Weights of a small CTC audio transcriber: log mel input, 22.9 epochs.
Rows from block 4 of a small CTC audio transcriber, named by matrix and row number. Rows with one number belong to one neuron. Each number is 500 + 40 x the weight over its row's rms, rounded and kept within 0 to 999. All counts start at 0. Numbers have three digits each.
After each neuron's rows are labels from the 100 clips, of 14976, where the neuron reaches its highest value: "strongest on" is what is common among them. Only what is clearly more common there than usual is listed. The data: short read English sentences (LibriTTS-R).
# fc1: MLP up (model.blocks.4.mlp.fc1.weight, 768x192), inputs 0-191
# fc2: MLP down (model.blocks.4.mlp.fc2.weight, 192x768, transposed), outputs 0-191

fc1.405:518495466476561450451510494445516434489444509483503529545478581471487499479461519496483528447408481508481497522465526510472464362452451449475505441514563587464500544551515442530467549467481518576509523536510526525522456506459465540589450520441541474511398483460531543559521503502483554494474488539518533529446461501408468556517533475548486474400455495494519482493511445478465497539462548527490481485502555484498485504466466472471495515407466470447483457523498496447489533522481480424566554559487607600469538506476482511512482520545511487465574545494515490564517485462531490490
fc2.405:401490527500454510509448452515508576452495600506482432517470500508533502437535517419461478499451508454453562490494539522558491559476524547534515510507495494500522473467454535462540458465470491529491485444543473450481477488568503521449498418462475520457560566535429485423534493517501485459447534506470557515458517529524545496419464420502473521445509506471485480518489499552503470459559506471429491464521439462515498455537521500600496537538487522499486575513486524469492521446592530460410507488553451507479446481617517421557531496550480547542514527541451485474486448444458491473
strongest on: the word "and"

fc1.448:513448551511565447456451540461492515494531549472483492517457531453517499465532555521496461539509574519484448490473472545502547484490481495461555583579522492561468469442497493454505454536549477514445435482398509562464434469472438482447450479511519575551425471456446471483495506482516517452510496473508515505511502563442585509457513499473504482491499465524431483479452542541567494489511443521525470516530506538428571500506476537456446516446517565512521491481515494525451554450464524438506409434422553419544486495573444520457469475528468470571558470432507505568548485503495526466
fc2.448:556483519472480574488537489539457540548410467488500483465445512550550568507492526459498509473521470543473562561512524466514517435511528481516484417547483534480479548505421513463466504454436571404547502522574531539537536563503512566608584515552495521507545498443459560492463582499569529404464475452519416547563486567480426472544427420524521502501537486531506468528550542430483525463464469467438486474487469473540451499529494524468479468462452486467530494512501530511489484516544508550469521509515496506501529455511524488509540510486430538488433471520536518487439471499450465471
strongest on: the word "was"

fc1.248:500453484517511488472467484427485483534481559474487541567451454438513460458481508550474498438465466480521426532465497509526537492470508590499411589478510496491540549548441548536473480494548582472508531527509523528507497466523501574512529458514538475481529538483497464427521547473509595470527440541534487507405467487457500503547550592495463606476394543455524503530499530476495578458520489472581506472519479504466414506553505514520546501517545466542490507499540476501476482542467506489470464488520485438550492589494498417552533449509445457513552522475571484579509463536504469537
fc2.248:546523490477475487512479486509586609524550528558528432480471454490524525552508447449493476461575484495528582478592481520500506508545465460506544429514491532509491473490512492515473557503471526543489477488481537451465589436538479480495526439497479496452466481450507512480460412503541521474513594539479540535471508540540494595455510409503535437458476527504483539494519501482556481499532559506458435566576526481469541489516482534471486395449440475520512462486500462530572516441455488502532492542460515452510464479457476507467482494494502550530516493450445601416476491505613527498
strongest on: voice: male

fc1.682:571522546525553576502463399538435516509462510524506453497509573463542565524519560548528537459589467450500440477555486578505484540549438476539475551484468466422484533486566436553529487513503524492511457487550543558546498503457478453506519493459476509441493492551485488535597484553468489479481484520567501441456511488485508502538546534489461522536491421543425442511479519464517563533495479452489498521558477537470529471467455491498411539475554507506464514519525476496564562430498536470503485519514502534522520414533562447482507475480469498558516479472429414518501547563421541528
fc2.682:508482484483528420477507573560495515536554512495491523537502501490427455452491441534463460505426494462508506464499485434498548491441534460463443416484544528569551461492481535469489540446516503548456454504514435460492541462511435592456402521550471491549515448527541478433399547463512466590584485521402512553466585545562503448566454521509521508537465579494537500512519535534479457543481463487511463498522509529483486462560578515482527488454498469502531456503499505549449565541475461542483489530508473456412547512488479518519480504499522546489519474506508535474582527492542456504
strongest on: the word "he"

fc1.306:501490511548497475511564499520466500438539486524522595563427505486495478522487541466408519526500498455567552479540515488459541512541437500460548496562507477486418555469491495434497415504522469439482528513549499470465442428499493487436478515454453537522491498473493510491472539472424571518450485571578530495461609473477519396478498524464466482440459502464531442517508512460490509439548478529474566492444479543530505440484507489567382492544486529467592485470557502442489516476437481563451506504520511452501540478494495510480401481529454511487518536483514512533491433450494541508
fc2.306:557504547512460527529438429496539499447536545511465451494516513528486521502407498456460528481537519490497485487456517524550509454488486479444420487464452432533553519499526484560529450475526548566528465484498593535523533555474477514513514536516566473447449500474487557532478453483539526496549444425523482531567484495500466510479539438578477506489513509534439462428514593553493460548480478438614444446566492503545464518537478517465561432501510534525472468507473566482485577573502485445544520542549489511466519498563529485456521529466524532459504431518481502421546553561564478467
strongest on: the word "it"; the word "was"

fc1.376:550530442550462475482475406432469506482549501527440512504564488502542533490458452485487519455518471527456532463483472549512518494465501520492497504452512519513546431546496577525456479428505534452565522488455446457583508467488602580536506477500484603493489495533537550593505542472477540455539537522440491403418521524535513517538489503506531478565548477468453557442505488492434602459499524535513470410488508557530478528488532450488473517451490510461457459484446535524495474487464518447569439518454477462520471554503550495546534516497464510490499503524431548430548455472515439499
fc2.376:477565512561562516532619507507539420536450560491521438529484450539497555508539506548505548483483490448528494519506492404527460470527467492487419509546438439444457498475540463578554492482446457550499447532543470470461484507462477517584469488527499443506515501452526495491498527480518475554464473474561504560544552457435484526487557520545490490488463457596443450489464499541530445474450468468476535500479460503501516528434511472545462519513485502477560534477530515479555597517504514489451476499513528462436575493571478493425529518464507516485532491392479511532409499538450481556
strongest on: voice: female

fc1.597:546512496493509467473444435460404495565509502531462519463494470484492519468449506493501435561478503431568439574442548533494489493470464456445551523471455544567441506507505514480525537437474426442490547494483468491536505531540535519529505557510508539504581462535421468452467524520517465509501537547506562517458471474515513451420555553537561523515494459507524434413501428452515495551468571587483450501468530483483471495496567448510476436477405495528485479502552478531475542509510493493511536461515487463481530466506489575537428540489514506555528560493489414533456474511575444574
fc2.597:500463541496549488484454498491506506422468480536490454604559485500535556523579447442473557498511501545546527508484423446449493567523511554516432512579412444538512596453534521568540566430473513596451449509516556513476515481520430485443478474493442482481438516478520543518552476499474504508483470476483491556583499455552467610499460427446524500466573504568494556497504589495468541481519494457544481504524456512478517490505447490538495501499476534500484490494464468481506464512508451519466496459489505501484490524488519479455504482562461494497510480551526536508560584523390538497
strongest on: the word "the"

fc1.561:507486376529527514475564535498466517433567517519474444513541559495512583543503498444531491509478479543588598495479464400494482545484477496479530517511562564521539522541505530499537522518505573533459439524550528508519458512466484396502465486500531491454587550471506429570504561500497555565474527522426510512496490606454588542436540450487516523494511449470546512495468538462508519463468486533538513491491496506552489442474469512458491542500452531448476533477478463548565540506490544499495489458475472489457454512424436529521560582519498493523531539484541538512511547471495492429
fc2.561:452429548497521552531515487470537501537539450453506469514448437426553421507491428427467523526502510483434411539508536544422537433508513536572474483522506477546509465454499475498491447513526505457523495476534519475541437463523525564528509604538491534464420486522526500468493441525594444463465449506526494427434560469521482506481471554512457532483515492557453538465491428528547566517523520549487467462494478486533523562411482475551521427473521538485508455503576471496485492488517498458515466457464503577500530437496516477435426436494437492452545438541502512519507469532464522532
strongest on: the word "you"

fc1.712:466387467528552393493481480491469479511513448491573529521512472535541499432501461557519449543495483499458465451480456499487564462503487461491479484455478532547543567430464431504445511489490546516448457495476444503464499506499530499589494486430458570516460470529540482562494571563534591554450492468512514528505557498513464488471480516499450463471458445481538532494523548515526492515475557433455501489542531513512582449540462509461515594484584562532484469519480560512555536511418463461542489440496509533480492433547476522482522512507541456458592486505444464547521504458521551440
fc2.712:556562437459472534462461473532509393515511563524510508488512502481428462463450553515529498473496449375470511471553531560542489514521509552577543510465488445588477481540493489534509482507513443458473542480569483445524477537447512589454480483454455456383506528477488569475498474503528490500496507472555582515546489468450504478511378450529521476536494512433483464491467498549586516492501496565497409501468529539534471501477532490554475548460537529515529460489446508493451423454560524532451505473465476505485515508492496463498504534490492487507458561523477499476478459403530512559
strongest on: the word "and"

fc1.305:479504482523541519554459478482528470535552474439492502475450468489555520476483454498498495539470488535468477441544527430503571534483490539432529506482452473564500486518456578470564511512557521493503436518453521458523500476523531551516500502564505521482551513477484442565513470575474593550533457521494484528503475475487518450465552503575487465551532452470511506490375500434450529526526532564504481512480511520509450460510501530513494521495503403425521472536496519418548536553600386522430493481564472524463514529476508405578518506488494517468530497468400422459495501536513467448
fc2.305:574446535510457520507557463480512494569506445468452551535510486445464496485517457527537514429517486499569527511467474508488433549523495487590432428493463515495493509470495426560458497527480518470501543496603456559491505401500495522406508595513541493476443525455502536504492552495558508481451504482495542516492560469568492548541481545464524542481463509452515543491487485487556447526496455501450448546533409510525479506510475467476441473498525491547416579496563499526498436463518574560534519501475518516578514461525505491449516539508453492516501583470514553506524515560382529487
strongest on: the word "he"

fc1.284:572480531518466502564526440529465531434516507523482528421466501523519511460544582519475487510439547453486491554469518509545455487471489546477493523470431389584521462496562556504470474473494490496516543484499495563442441515460467487541452527473508485427491516481531520568468503540503465521491464502510519491520546451487482558432537535474501448542518472486520484498569543551484548514482461441556492486572507394505457549501492540532563467489432435521470504564483419493473526465520519545442500523479511498458533423500443506538563469405503418486557521517493493554583524522475589548
fc2.284:526547454524522527461483516493491473546510518543530555484489505573448536546545464503453543515614529554503508479503473515560463541481550519476475508523538531517499520517488431413559431496425505519471477479497533521480455598514473551564577523536497483501461465529497536475485497475511495421521497481530514505424566449541487571563477524492523446419471490519511532537552473492500483491523526507499403473463491535540545506514494508449484479569437457558495467451428520455583447501549465517481533476562560457394471544489489538483508443536497472469440485551511529456386495492469534445
strongest on: the word "he"

fc1.147:467503553449477498514505526506542526509540473468465541449489484569523440498521545485499482542514498481512529419531450478515536499483430511522468546585442420493506483488534588476495513472471462561448429483486477502484561545456534503517497528448403546588511503560537445489450505502495479471456579522490471492486565487488475474560483482500609534526491496531569531520458502494538526554477427488470514510488501568494485453629465468472487481459529560530472504504537499519487481487540566533525430456496513457450510571540537482549496560499563546504453442494419461543479458440450409494
fc2.147:562473466508504482503471464504518486523518497563459468534517442544484562559567512500519510457513493516477453471504505540482443470521493476564529521525517567457466472479469445550471480531480552535614521570459495496475499487480455505485519512578578450425531479539484578511614476559480487488552525501515494510531518469540551485556533555459480544466537509524445508467447420481543508436491581522510549478514492494383480455438578515541522501481513419484566525491472524485514547485487406462552535557498457530525508408517510462433487449529443563481493487570510482500455529475503545526
strongest on: the word "i"

fc1.242:518479537468451453476410531499483447485492484462488465492458459519554500541476450521553501485535476489456497422533464497421554532460498536488465450505489500527424437492461464484513492516564593560476513558569451448490536420508483490514525435543551497538546521454448487578481570514507537477527515484544480446480493493552627433493522557543482473445468529523464486561531524518480554480463529540443502495475442505559515505493502516465479538509505545509451493568491544485428490528506486496522425464483480496521400576477540534534502501557511436510520564526470567513426483498407521448
fc2.242:511475520492472554512489506516448512552460426497445562458566466493516522503571471473508507606541478548527512525497511499538484546539544554430467484504497504498517451507431476533432385435474486500503431477449514534506436541500465467459556512499470427505486496453493470423500440473556435529474531485412493568512457474478412525597461482506462521488516549503447530545486477534500497442505449472515490498472495497477463488469583570522507492513485501539491456523444495495499575547543521516502509524481499534459567554512450445475429444478506499387498403476457484478517483521541576506
strongest on: the word "me"

fc1.741:503520602517517514441571472533434553509503524541487491510464480440480514546538480485398474528589532495505447519480512480512518460461416495557497547527470563514475463490450510466433450553483554499529498492466531479485524548498472504504478537551479539493479507477555454512540533462530517465420505428531501492469524537519535576482538510508477456547449580540469511522612483527538552485507419543515467531518448443501450564493515445594575499548487484509566551539495471532521523546535509491522540410522447527532466523450542528484436550546433542544477482467467495550447453542506548520
fc2.741:530536540492509562549488506555510475458507474484519436539523515467470506450528484503507521428499457506393496445529435515464424496589439470526499450477479492502450557469475574480479546517585514493498559476506464554445461476512466523446580541528510431525497496538540518546479542526451452448492519487466417578503498467526449456501552520531438497548488485518512391455502568445505540502480438529505438502502497435546482507506540515504496492518476518451470522481512530539459391527555563508572499506523419543493496472512474425432488562529485393468489472514507527532434495512490539490
strongest on: voice: female

fc1.748:498499506581576407489556484515474524529497470480517512444468520495468456524587497531525501496485473513510470451536513544491507465508519560550528497487500512534544554483530453455547463490551568489511382554506523496441484482561611518431498540461514499504555579528501493457547480502416544519522481534458512520597447525466498540543426478463512486480536504481521538485467474520472447497538533565589507470472506428548471520493484506456506499470533512440531534451546487422570497461540493533509541489538589592517524504559512435513510543453475528534548486540605463508495508496500538440
fc2.748:451498508452418580490490479457528480477541474499531481458494509402456515510505486440474505476577574534477495531494530456501473495505529580496469481532486574522527485544449525498523534532518518534469628500518549491548497466501420434458539498558473443473463488511524533536520492505571468541497498500519467495484567438520477579508616552511509451535466457525555539520499510476555527502489455516445395450448479565481504497468495534531447507474449530555456520499562469589458520543488555468496468555517494435510441512526510405520522510473475507501449548417482474480506575536464492519
strongest on: the word "you"

fc1.72:556432526552449435585479444472475513461506464505488491489512501562516542460531422528543506480463542558535499462499515489515421472450408429537440451487465500479522532498525512495437470478429476535541523489484502505458448547500475503507422466465470450474515505463440478479492474577500589474446568473466522484558475489504453530438529503509507537479509477481416512460588552504495570438420403557524454521460519519543542533501471496474471487522491564513533560547582473498490443484428504468503495514481534428509488545444453475506472562474529501462483533524474464492420561473552513460
fc2.72:433573413457557487429522553501559517546503461514477452464485541432474419501577454483463419555501486436535489493464539500503541423546565569507535487534459564511518469439553533506468513484556534526495560531515507528533535514493515469487551558568458439527601433483486449481499516461555489462554411495481470488465574485529455493479469492486505530418470467486540488536431465541502496527502565513509519446500535476532451517444554473479493433491521460471500410527521482556526502564542509469443468489521499476477494443499501441511466471548506505511569461514546533560510480483463465452
strongest on: the word "you"

fc1.303:452572507472539521460471464523582460521453440525570518511509482446517464533398488516509458524429488490426468514458493429500440489549511517435482468436506459522499479515430508487501494438505501479478465443495477472560470493576487456514509463506479495418581514495441476471485538493490526455482550514502565525504495539451458505510501598476500471511539551569528500589485563538473526478482470540496524425494513502506484501502467533518507432477483510568421524443545466497534457472510527595558475562564494536467486523628457512487543530491471452537517515438483530503568472536429558476
fc2.303:467481486439504557523509498473412454451450558530470463506496521538469557575490529521543538554482532448513467489492488451519454463464502444466456532483424507498469561460548536499540529528524568531507576529521565537497436452528461516565447508442520495482519493514526552524546446494552475505552501519478499457486509486469450471513492513471528521500422500456443538442520458530502450475563425459484434475576451493533485513505544463459433527498560542438517521527397533543492550518449445427497511492401481520494494487450506542513529515443542549541490362548560461504492520516538490482
strongest on: the word "he"

fc1.434:480443498458516520540598527485500523478525525521455578543479452444411466493566539456511490441497472515470517522535503491560509476569479518555515502479507491603492407508465503417518508548556501532490480499531435464519497531466492486514408536527503542543433474462570460531524481504503498451462541478442540508480435494524550472464533478537571499504534579545394479527542558504473465516510530564529496463528504473491461538522500543534511441451442457498516547560534481515468474409604456468479544465520458485455520490492454555581554528478499478465516430552517507481433451486514497490
fc2.434:454548532536514529421506513519418486479443470490509485474431488503505520461506457549513507451459529571549431528516524388448460470570507421455497482509538572460524485475490471500479495528485528526455565545477500447490497450567569426458487499540469413453492510535535483460515534469510428548445521547470540470458517604477465476492486477433515511590443482493598421506499483504549503544529510482438526522462498501495467523445478468555524460555458530507480591542506442494472482528457547560483468479477466529529476452440528440521509545517470516480468571518532474564509456460510504530
strongest on: voice: female

fc1.61:521473452435440517421435458452509511522470551535549505452567463440540541562494542499488515467549474496492545456478576496498558540504487517439535463477529497464448485529443556481604506444483532482485534492513382470434430558477492517473454458485456512587530502485471529483461525502508471556473473509522511551526471500467550422451591556564482510429464500561476537468441520487463556559476535551512530433425490421448523446444510529538480449470485544486539553454531489473488463504529531508546533476544498486459491576538496503486505528541532485442522544485503506467519533513537470556
fc2.61:444506540452560484524452494482566435458556477498514554590435554516481456435540539547584485437517486547500592470514501548517499572450418532484529599507454521544543502487501452501491465495475552506459527545463501463511501502476485573549548421601535525457488556512560471506475464500511538521576402530541464517538521497532444512552417515479502503492430513467515517505488514547458531527489498521527499528478397549489455563487529445463483465478578582467510549548530539540499532509461493480489532525458457501554475494522504516459445480524537512483505512548463532535511492501549553494
strongest on: the word "of"

fc1.315:552509479513522561413490444457568518499449507527498452502588554557529437485508470443496450543533483492517542527495429497494447447538495483477577529527517576551497485493517560525525493506457522527494519530480539518531513515505477509490492457464500435543429456390470566490419419574478504543524485471446561549472540440474541483530526502539563453594419519515525470559484505554519514478535533488458498545481478554466477420468463511524485464529523468541459537458520491563516491505453518555477523457498577522468458528535533502513536492461439548483581526466517416570501458498461472536
fc2.315:476490503413468454564521523513487488541582472492435515494469449497527522524508491490521510534548505449447429469484478507475558543493527500543492475543545468466515523467419424502455521481497547478416512540542500452563500501536585486487569481484463506439545526599466465497581504528463437513522511515549473525516485451441467532477531470524473530427521474539415414436540582524488571549473510517477514481573490475502496527511524514431503505491492527475595487446515538455463449475500542476476442594530457418487541531532477529452464444533518480488515472581498563512458534528488568490
strongest on: the word "you"

fc1.549:534531561547508544574508528469503462486496448481530475479465472442533547439481532473520438510499547431493446551493487508458527456603523432481424460524433500559515549563486484487469475528468578515495460534504459532562472518536476503481517553451489507510497511473562478473431486507470465532490477515542510535482466494518449534421527517472488494437408466473553490505392451581403488450498452446468469448556488470441500462531508511526455544436504520478473500430465550443549599465517462489501487556482518536504520515519464445484476491492459458520509538427424535465574519514477548477
fc2.549:493465501495533532506554436550528532494467497520485454488515541500441478523525526493516483548452461486496520529451547444569446494402470469521482467488567422524575560465516517545498526414479499512541545441524520460450575464528508513516585478501503444480507487497464460429528517406570445475546496512487429493483503541538484477527474477469464509483540479467446435479606497473590548502427537542550396482523464518552470486536548411558553518489558527463538449474534516495514515504468532534527559510467449529492514496510525491483527505478538576539473509593512456414504459514486516500
strongest on: the word "he"

fc1.344:509507498525542545547518498528488506521566505485557463502465526478532564525499497490451453516483559492491489531493504548562482502424501483529504638524504498536442544538527500458547460505511518492598430498443495482564501449478526469473459450505525537436581426565469479489503458565521504522418462469518403494510482447570454524516535537460458479496517465482494542510523521599461462505447500562460443497503591445515554567460456512450487523480520489427485480477454430597494515520496467467609554464538542512492443524527495566533559483485504486482514498491526458526523497534496558516
fc2.344:447441545333482551509545564485507556531502450492555504535463537450454501538516490504485488468479459464483458464559433515446504514492453541536447496570463496496509485453529471581428452494458539588436530493529521488488477575570497473515491498471551481514472597497503595526535513494508504533517473526493485460459531453468470516565556517512552554496556518526489481406490517395465526472490500487521465460478514482553424539557496476503464542485529502518461488485478591494521457549550495500501578468516509458490449454460487482474457526465479419480527490513454450517470501538442483518
strongest on: the word "you"

fc1.439:496517573454450524485424485509559443516519456490477555539469446452464551439434491503568497576510428487528544479494508533498513501550534511508483447446497485484453515475447454464489566551438520453543534462495499581515490539551475548512539506443531464480495549553479461502499526481541527536434534488493525514491475481541575513454463537487483563525482563456438510452509500511473554523498529596441510498568495548463487542494511493541484429438415500491552539555490512547467450436356500477504515578505466511493529474516492563498542481502545517511556585502543525542522422523503520446
fc2.439:443474477486524463497517438463447553532525493553488437450491599460521458519453513492552535506473517503476504538504520454468486502507489492510450549438500517545573452484528520551599484428462501523465466507522472425437515556490510446497494533544497559515468555533496518500505426554457518449471527541553497439499451491474426511533468573439505478471505436543553535474470493469505504452459499444423541434399507509539584492485470456482489570524538477484509446461500459438550562513536576494464541406503528487533504518487555535440578486465487499479470529475510513470552600514467473505
strongest on: voice: female

fc1.59:506445461536550504459439516501486559462495455479529541523491468510441533501544509533554466497491484442502481449417465483489454526497495478435477467475561467436556505475459494470551542496517502545468449521483482525510496495497535497544435505460584543449522462609473557519480526597488486526496527503497497436490446446477503466516570507525533458498514404517475475490444585564462547498496462474481443531525483528480471541530546494542494562551496512519451487587514555458554466407446512508512572435550444511465462467492489514539468438445525471467451573546520488548468516560390523469
fc2.59:599458495480484513545512503501524491544499538558504419497557516517488452474451418464465504516495465476486599480536536492474480504458530519508458469425474491623468551526484503519535509433547407501422540489515554471577539522459412517527504537511473460503520507448552475458473480461571520477520453468511481560423534588578487521537467444509487497491392548458501550518475475497483476571548549505503519517504508495572522556467475467480550521449506449500537522459506459470496468495488482530427513558473471462478521465538489524559563501581460494571527525434491492482535533499541530474
strongest on: the word "me"

fc1.624:515487551464551566500497492462460497528467517482492510479472512538550479490452559457500479505496517480499516526560567532506558607553549452582460510556436428499465490487506460479536502485499502545492480479456476573456498586513465472524485449618570546485423465543470448460487522514512541493501481541466525541502505493493551448429454605482543483534453461523485509470494495485471547445560467521533520437512457548471508555492555429508526485488483507437581498459506544488396499504530522541540488492553545516523500557496478526473451479528507428511468536589487497487494443480451495618
fc2.624:505524491542530490495465435555487422495539516493428442557524501476489520520550517537495500460433493526519554450412464451487478433493459483509491516526530547511518530514450592582456502498512460510476473584471482518478467436490512560446552508467492521580488556416567524529475470420502498548463474478549516547530482564454485499480473414527491510500541526533453507501526459457432476484521443499515464503498540535449556473532441486496497473575593529487434531457411530463591459447590501521462499439496467469519525519430495454522554485494550469438520516478529494522526565470511469464
strongest on: voice: male