{
  "model": "CTC audio transcriber",
  "win_length": 512,
  "norm_position": "pre",
  "head_dim": 16,
  "optimizer": "muon",
  "muon_scale": "match_rms_adamw"
}
Rows from block 4 of a small CTC audio transcriber, named by matrix and row number. Rows with one number belong to one neuron. Each number is 128 + 24 x the weight over its row's rms, rounded and kept within 0 to 255. All counts start at 0. Numbers have three digits each. After the name is the row's rms in percent of the matrix's.
After each neuron's rows are labels from the 100 clips, of 14976, where the neuron reaches its highest value: "strongest on" is what is common among them; "loudest band" is the band of the loudest frequency at the time of the peak. Only what is clearly more common there than usual is listed. The data: short read English sentences (LibriTTS-R).
# fc1: MLP up (model.blocks.4.mlp.fc1.weight, 768x192), inputs 0-191
# fc2: MLP down (model.blocks.4.mlp.fc2.weight, 192x768, transposed), outputs 0-191

fc1.148 096:099149131160161146155108056130077132110121116135123142102142149124123130093130146127119091126149161135114122138161160145080118118127151166114119130094109085120180135142121142128095112143092140143138150117126129139101126106150149120121139132095178107152187094134108149110164144125138111117182121155106152131116086131147158108138138137086113150086113079134101116098101126139098146156169124125119176093113129179167122163133159145120165109105126149107137117151173120127129090135132112117124143106097145138121147136160152112100137090155161126139097145156085117138143088156136102171
fc2.148 088:143151094127086091086156128106167136135139178110137145160180124113136184147116136133151146141125099138170144143115126121125150140159102147143143120135119176112126135134153151119142129111163175134125130135146115187143141098115101099125078130142123131116113134114088130147124114137111158112059076136154143135124074129129117134108111172111086130176114107126100168128120093098103128125096136114076084162140128105111139148118130135136158121146146124143096108097112156136130163114148134136161128143137135090132127083099135156162128148089085164162150164122129101102113141137135101165
strongest on: voice: male
loudest band: 250 to 500 Hz

fc1.514 094:131103155213122170166096125087102083148161126143130127123107131113067112109134101110144129147099156129125103092103137152138152139096100127139144147123140085146148123155208102102132124146146163085117134133095117108118115102159133123125157144129092161148125172123116117145151120124087144150088123098148144121155112104134117136096147127084095095129090132127165120177104168152107161139125096137145122123126125085137109079104091149116136167107166141128131117137143130120142141118121123130108112128096106134135140127155121154138082149068133122123160135096110122138131146120143136091
fc2.514 095:104142090045101136116163112105144165142140125095110122127128121096185134145113133095062118151133106129140091139110127071133102108176119115136115106109097110147128159122106127135126132116147100087095143129104116121138137159151145120132156130158144073118124118110167121121114115168165167112124126114109149107130120135150162141138070102097171155115146118115107139098158101120124160119103144124169118122181093151117158175117140117125113119133131128085155138119121130174143111148092135147142149145140126129104097115124107164100116111116130137163132109138090090108146139100064130131
strongest on: voice: male
loudest band: 250 to 500 Hz

fc1.60 099:113108093136060112125157120137146076096130131125166170106113135130148130130103162138090115135152150144149125157128134139093119121154125096137134112125160122139116102171108096117136142162118126127139113109132159140125112163115194149146082198128110141089111154112102110077130146134114183127121117115110112145157158124094146119136103108102132129146125121118147116088106100163139107122123149151149116148123094133131137114128097164130106135131099134111130137084119105111118170109120084109134137148117161131181177122096113130127087117099111088121174084101127127119054132127107110151
fc2.60 105:123100097150148146152141113140170155121098156123078121141110118149134144136129128110129146126134103185128159138124130141205130123092166152102131135139114127099143136113169126147144116117136102144074114088108118151145083126159081121088135104123144088159161129142119109108123112081143139097139106112133144153085143102130116151096120180168094144159141144110134136145148127127119116136095098113126126142160149143165107147078155172074152124106141107169121126148088114121156148123148143143116151122144101173098112142162122145140152112145111109143148181150149097134156085100153143144
strongest on: voice: female
loudest band: 4000 to 8000 Hz

fc1.245 111:156093148140167177134141142094081127130117101095127108164155129137155112144130156131100127089128199156092099143177125107097134151168102098104145099167170106124125154172090122134112110123131115181125143124121155116109137132125160126079127128118160144140092087172092154136154138112113101110147109150107152154123145124093089148120119115104165145179142146126132146122105159104118158161139117143091136120113129126156143120116121137146164127117111113139127131126136155153090132109119086140104175117155149150125165118107115135137078134131172092140140162098099098116118099105130143149
fc2.245 106:124150115129127089182088123123169116159152116103128095106101121074118103127129128129172117082125099117111143113075098089127097144131122147163122141128087127132127080130132135140102148155136102121123115178083143121134146114179087122172130136103115136122150170091131126107078093108153138149111101092173138163127145114124125109134134132152150128137121111121130125144166129130081142166135091187125126122117158139109141154129091163129105130141109070152130178131125086099143130106147128138171117127117133119154127107132093118118130107140112117113166142126090169074163116126118149138
strongest on: voice: female
loudest band: 2000 to 4000 Hz; 250 to 500 Hz

fc1.32 103:096114157166148118158171123122136114118152129162160122109131131128127160100176134099154147135076159125107121111136111125109164120141125128135190148136129117134095161117181133087123131150145115127137128133127121119106123126152129123086138129170122155130147144098122122119182141122114127142118109096142127137154117120167166075128072128132085119155118095141141155158137137092118127087124107165108134119116129159142143052124107131088112115140113114138145131102153127152135147163141163117188110167159130108098112156130093116181129083146119116109141179125113132139095151141161155073
fc2.32 110:172105120053089146104099107137135160134088123104100143133142106084144123191105143118130111113165099142123122134108091105141111125116133135131122114133072126102126106107077099121113114110127186127093099120092185094125159123091125165151140077141090122096129142121111128172116153131129130124117112122128121131148136116102123138067141103114163137136137159106127142108137125131112120151135133086130135122121125138149143192146118134125092146118139128118093114150113082158098148105106108139122102143113096142121144112127118129100120166133163100147147074078098131145151133159147107172
strongest on: voice: male
loudest band: 250 to 500 Hz

fc1.704 095:155148150103155111084114129056140171152158157146130111143116125140129153125119106128140139184118183121128151119165103140135083115165121147150119153106112131106076135165146160088135127116163188140116088142139137116168120135162118131185135127119119124129096099129055114082132115113147087126089139122093141108117134116123121140152124128085146148122135114152145130101140066141099099115088160135119167137130105133103123133087112156160126126171141125104114146115138119173145150135093140162110159150102125124095140156150143114122114142149101160105126118102091126134106137128124107131
fc2.704 092:140136124142136080104101184121119131132126109142162118119111113105092110124163112145116111093137097160113062113065106124148150148136115147097172094165151136108180157162137142117124149127085102134126116141125149115111157098148116151079157122114086132115137169151174149072110134125150154114112090142151133178129153131145124139097127132154164118121133140127125101123110148146094134129118107155206136174110102147115100133131142172152172158108118118122128137131146155136153119114138136130115096120081116150144121115116091173120108125085155118126138115135123166149132137153142146154
strongest on: voice: female
loudest band: 250 to 500 Hz

fc1.490 094:101109151088166146139127123148150102135110126119113178137135093077170122136159109106171141104125184133149136112139124116122126138121101153139138137141116143158123091174149130131133111141099136146108128153150127084142116082132119133126146187156092124164113166060133093140108124131148156150132157127131148136138139090145136118130109099119095151113176120131135120106141126107114141124185081149168151087137168133168112113128090153077078139161106123109122132096168126159158130132145148123121161132143108151159124130144130098123080104135091161111103140111159129128139121111122184123
fc2.490 093:120110127094111160131116160129120173103161091110121114114109135145134114141124161170144144087157112094139085126083072103161129138112115130099142122117131104143126109125153169137141175107126176132131137142124127076135147123118121124126103093152141101129125118125133122118190132127148126155115113157165135160102140150112131118154082106160156107150100141126077135121120098139156131149124119166110144116176096128120159127128161136153119092117156132124183115156090143143120125116122116103069119133140150145082155147150105161141125185147128070179120131101143099130090140157100140162
strongest on: voice: male
loudest band: 250 to 500 Hz

fc1.466 102:110170120170105146093135145136136098107168119132154168120115123148196113149134150162131124131152144135136096123099153134134115116149187096120122181126112147132138129118114132129147104128110138104172119133102127164103119138109145121153145125143153135151138143177139120155120116160109147139103082143117143135125151143092157108135137085128116170084134127147143171166142137139132136116091119102087128128103163101115148107135110104165170160112075104105175129094102153091164131134112130173134092129094102143170119118103138151094129125137155133173144130174136170151150096107117129175
fc2.466 102:143099122121079165146126142106090132122171139113083125145173156112118084143116162132110127135122126101132140139116137127106156134080127117098123100133136134163135151131141090129149134099114124164139143114120114122184170121112120155105121162096131126132106109077136168100099138081130116123159148130173133132109132125144121165069144147160103101154120139119134135108116139137127118136145159085156097110174123157174110139167166199127095170157137164123142115129102136150125113115111117101104151157208135126120124110167157141114111119144114145125140096110154140133088173124111133139
strongest on: voice: female
loudest band: 500 to 1000 Hz

fc1.707 087:128140132141113119144163155146146161158147117135129169144179146119149119149125136090128169108135127146120059157089106126101115111108099126102128129116099102102145110133137151138178145120096168166118137093148109133142131145161136107128151111142090079133087123132149155106131076134149109151151062158091136160165097133134123125151177130114126137127114133109153176084132097098147096128159135123086132103152143141112133161147114110133141115102114130146133169154137147088130145115117145120118120135128131151152125113121124141110162151118113139181146164133179119094157071091123080117
fc2.707 087:142097116102137163104078105072134077115108116116128086108118076125121112130123111149164122119108110063160115114126063144155189139146134123157092143142158140146113120144120094091093121089095081116109141085115076129117115124136133103130154114122091148117123101064129104109135134104154099111146151090138163129122134129086133099115129144138139130101136120104121101111102123146140106119150121080143118138107081167143134114135142117126112146157112144111150158107109109136098136127122142155097136121124098118158163097114146187167103105134141139148103078133132120158119127120140137134
strongest on: voice: female
loudest band: 500 to 1000 Hz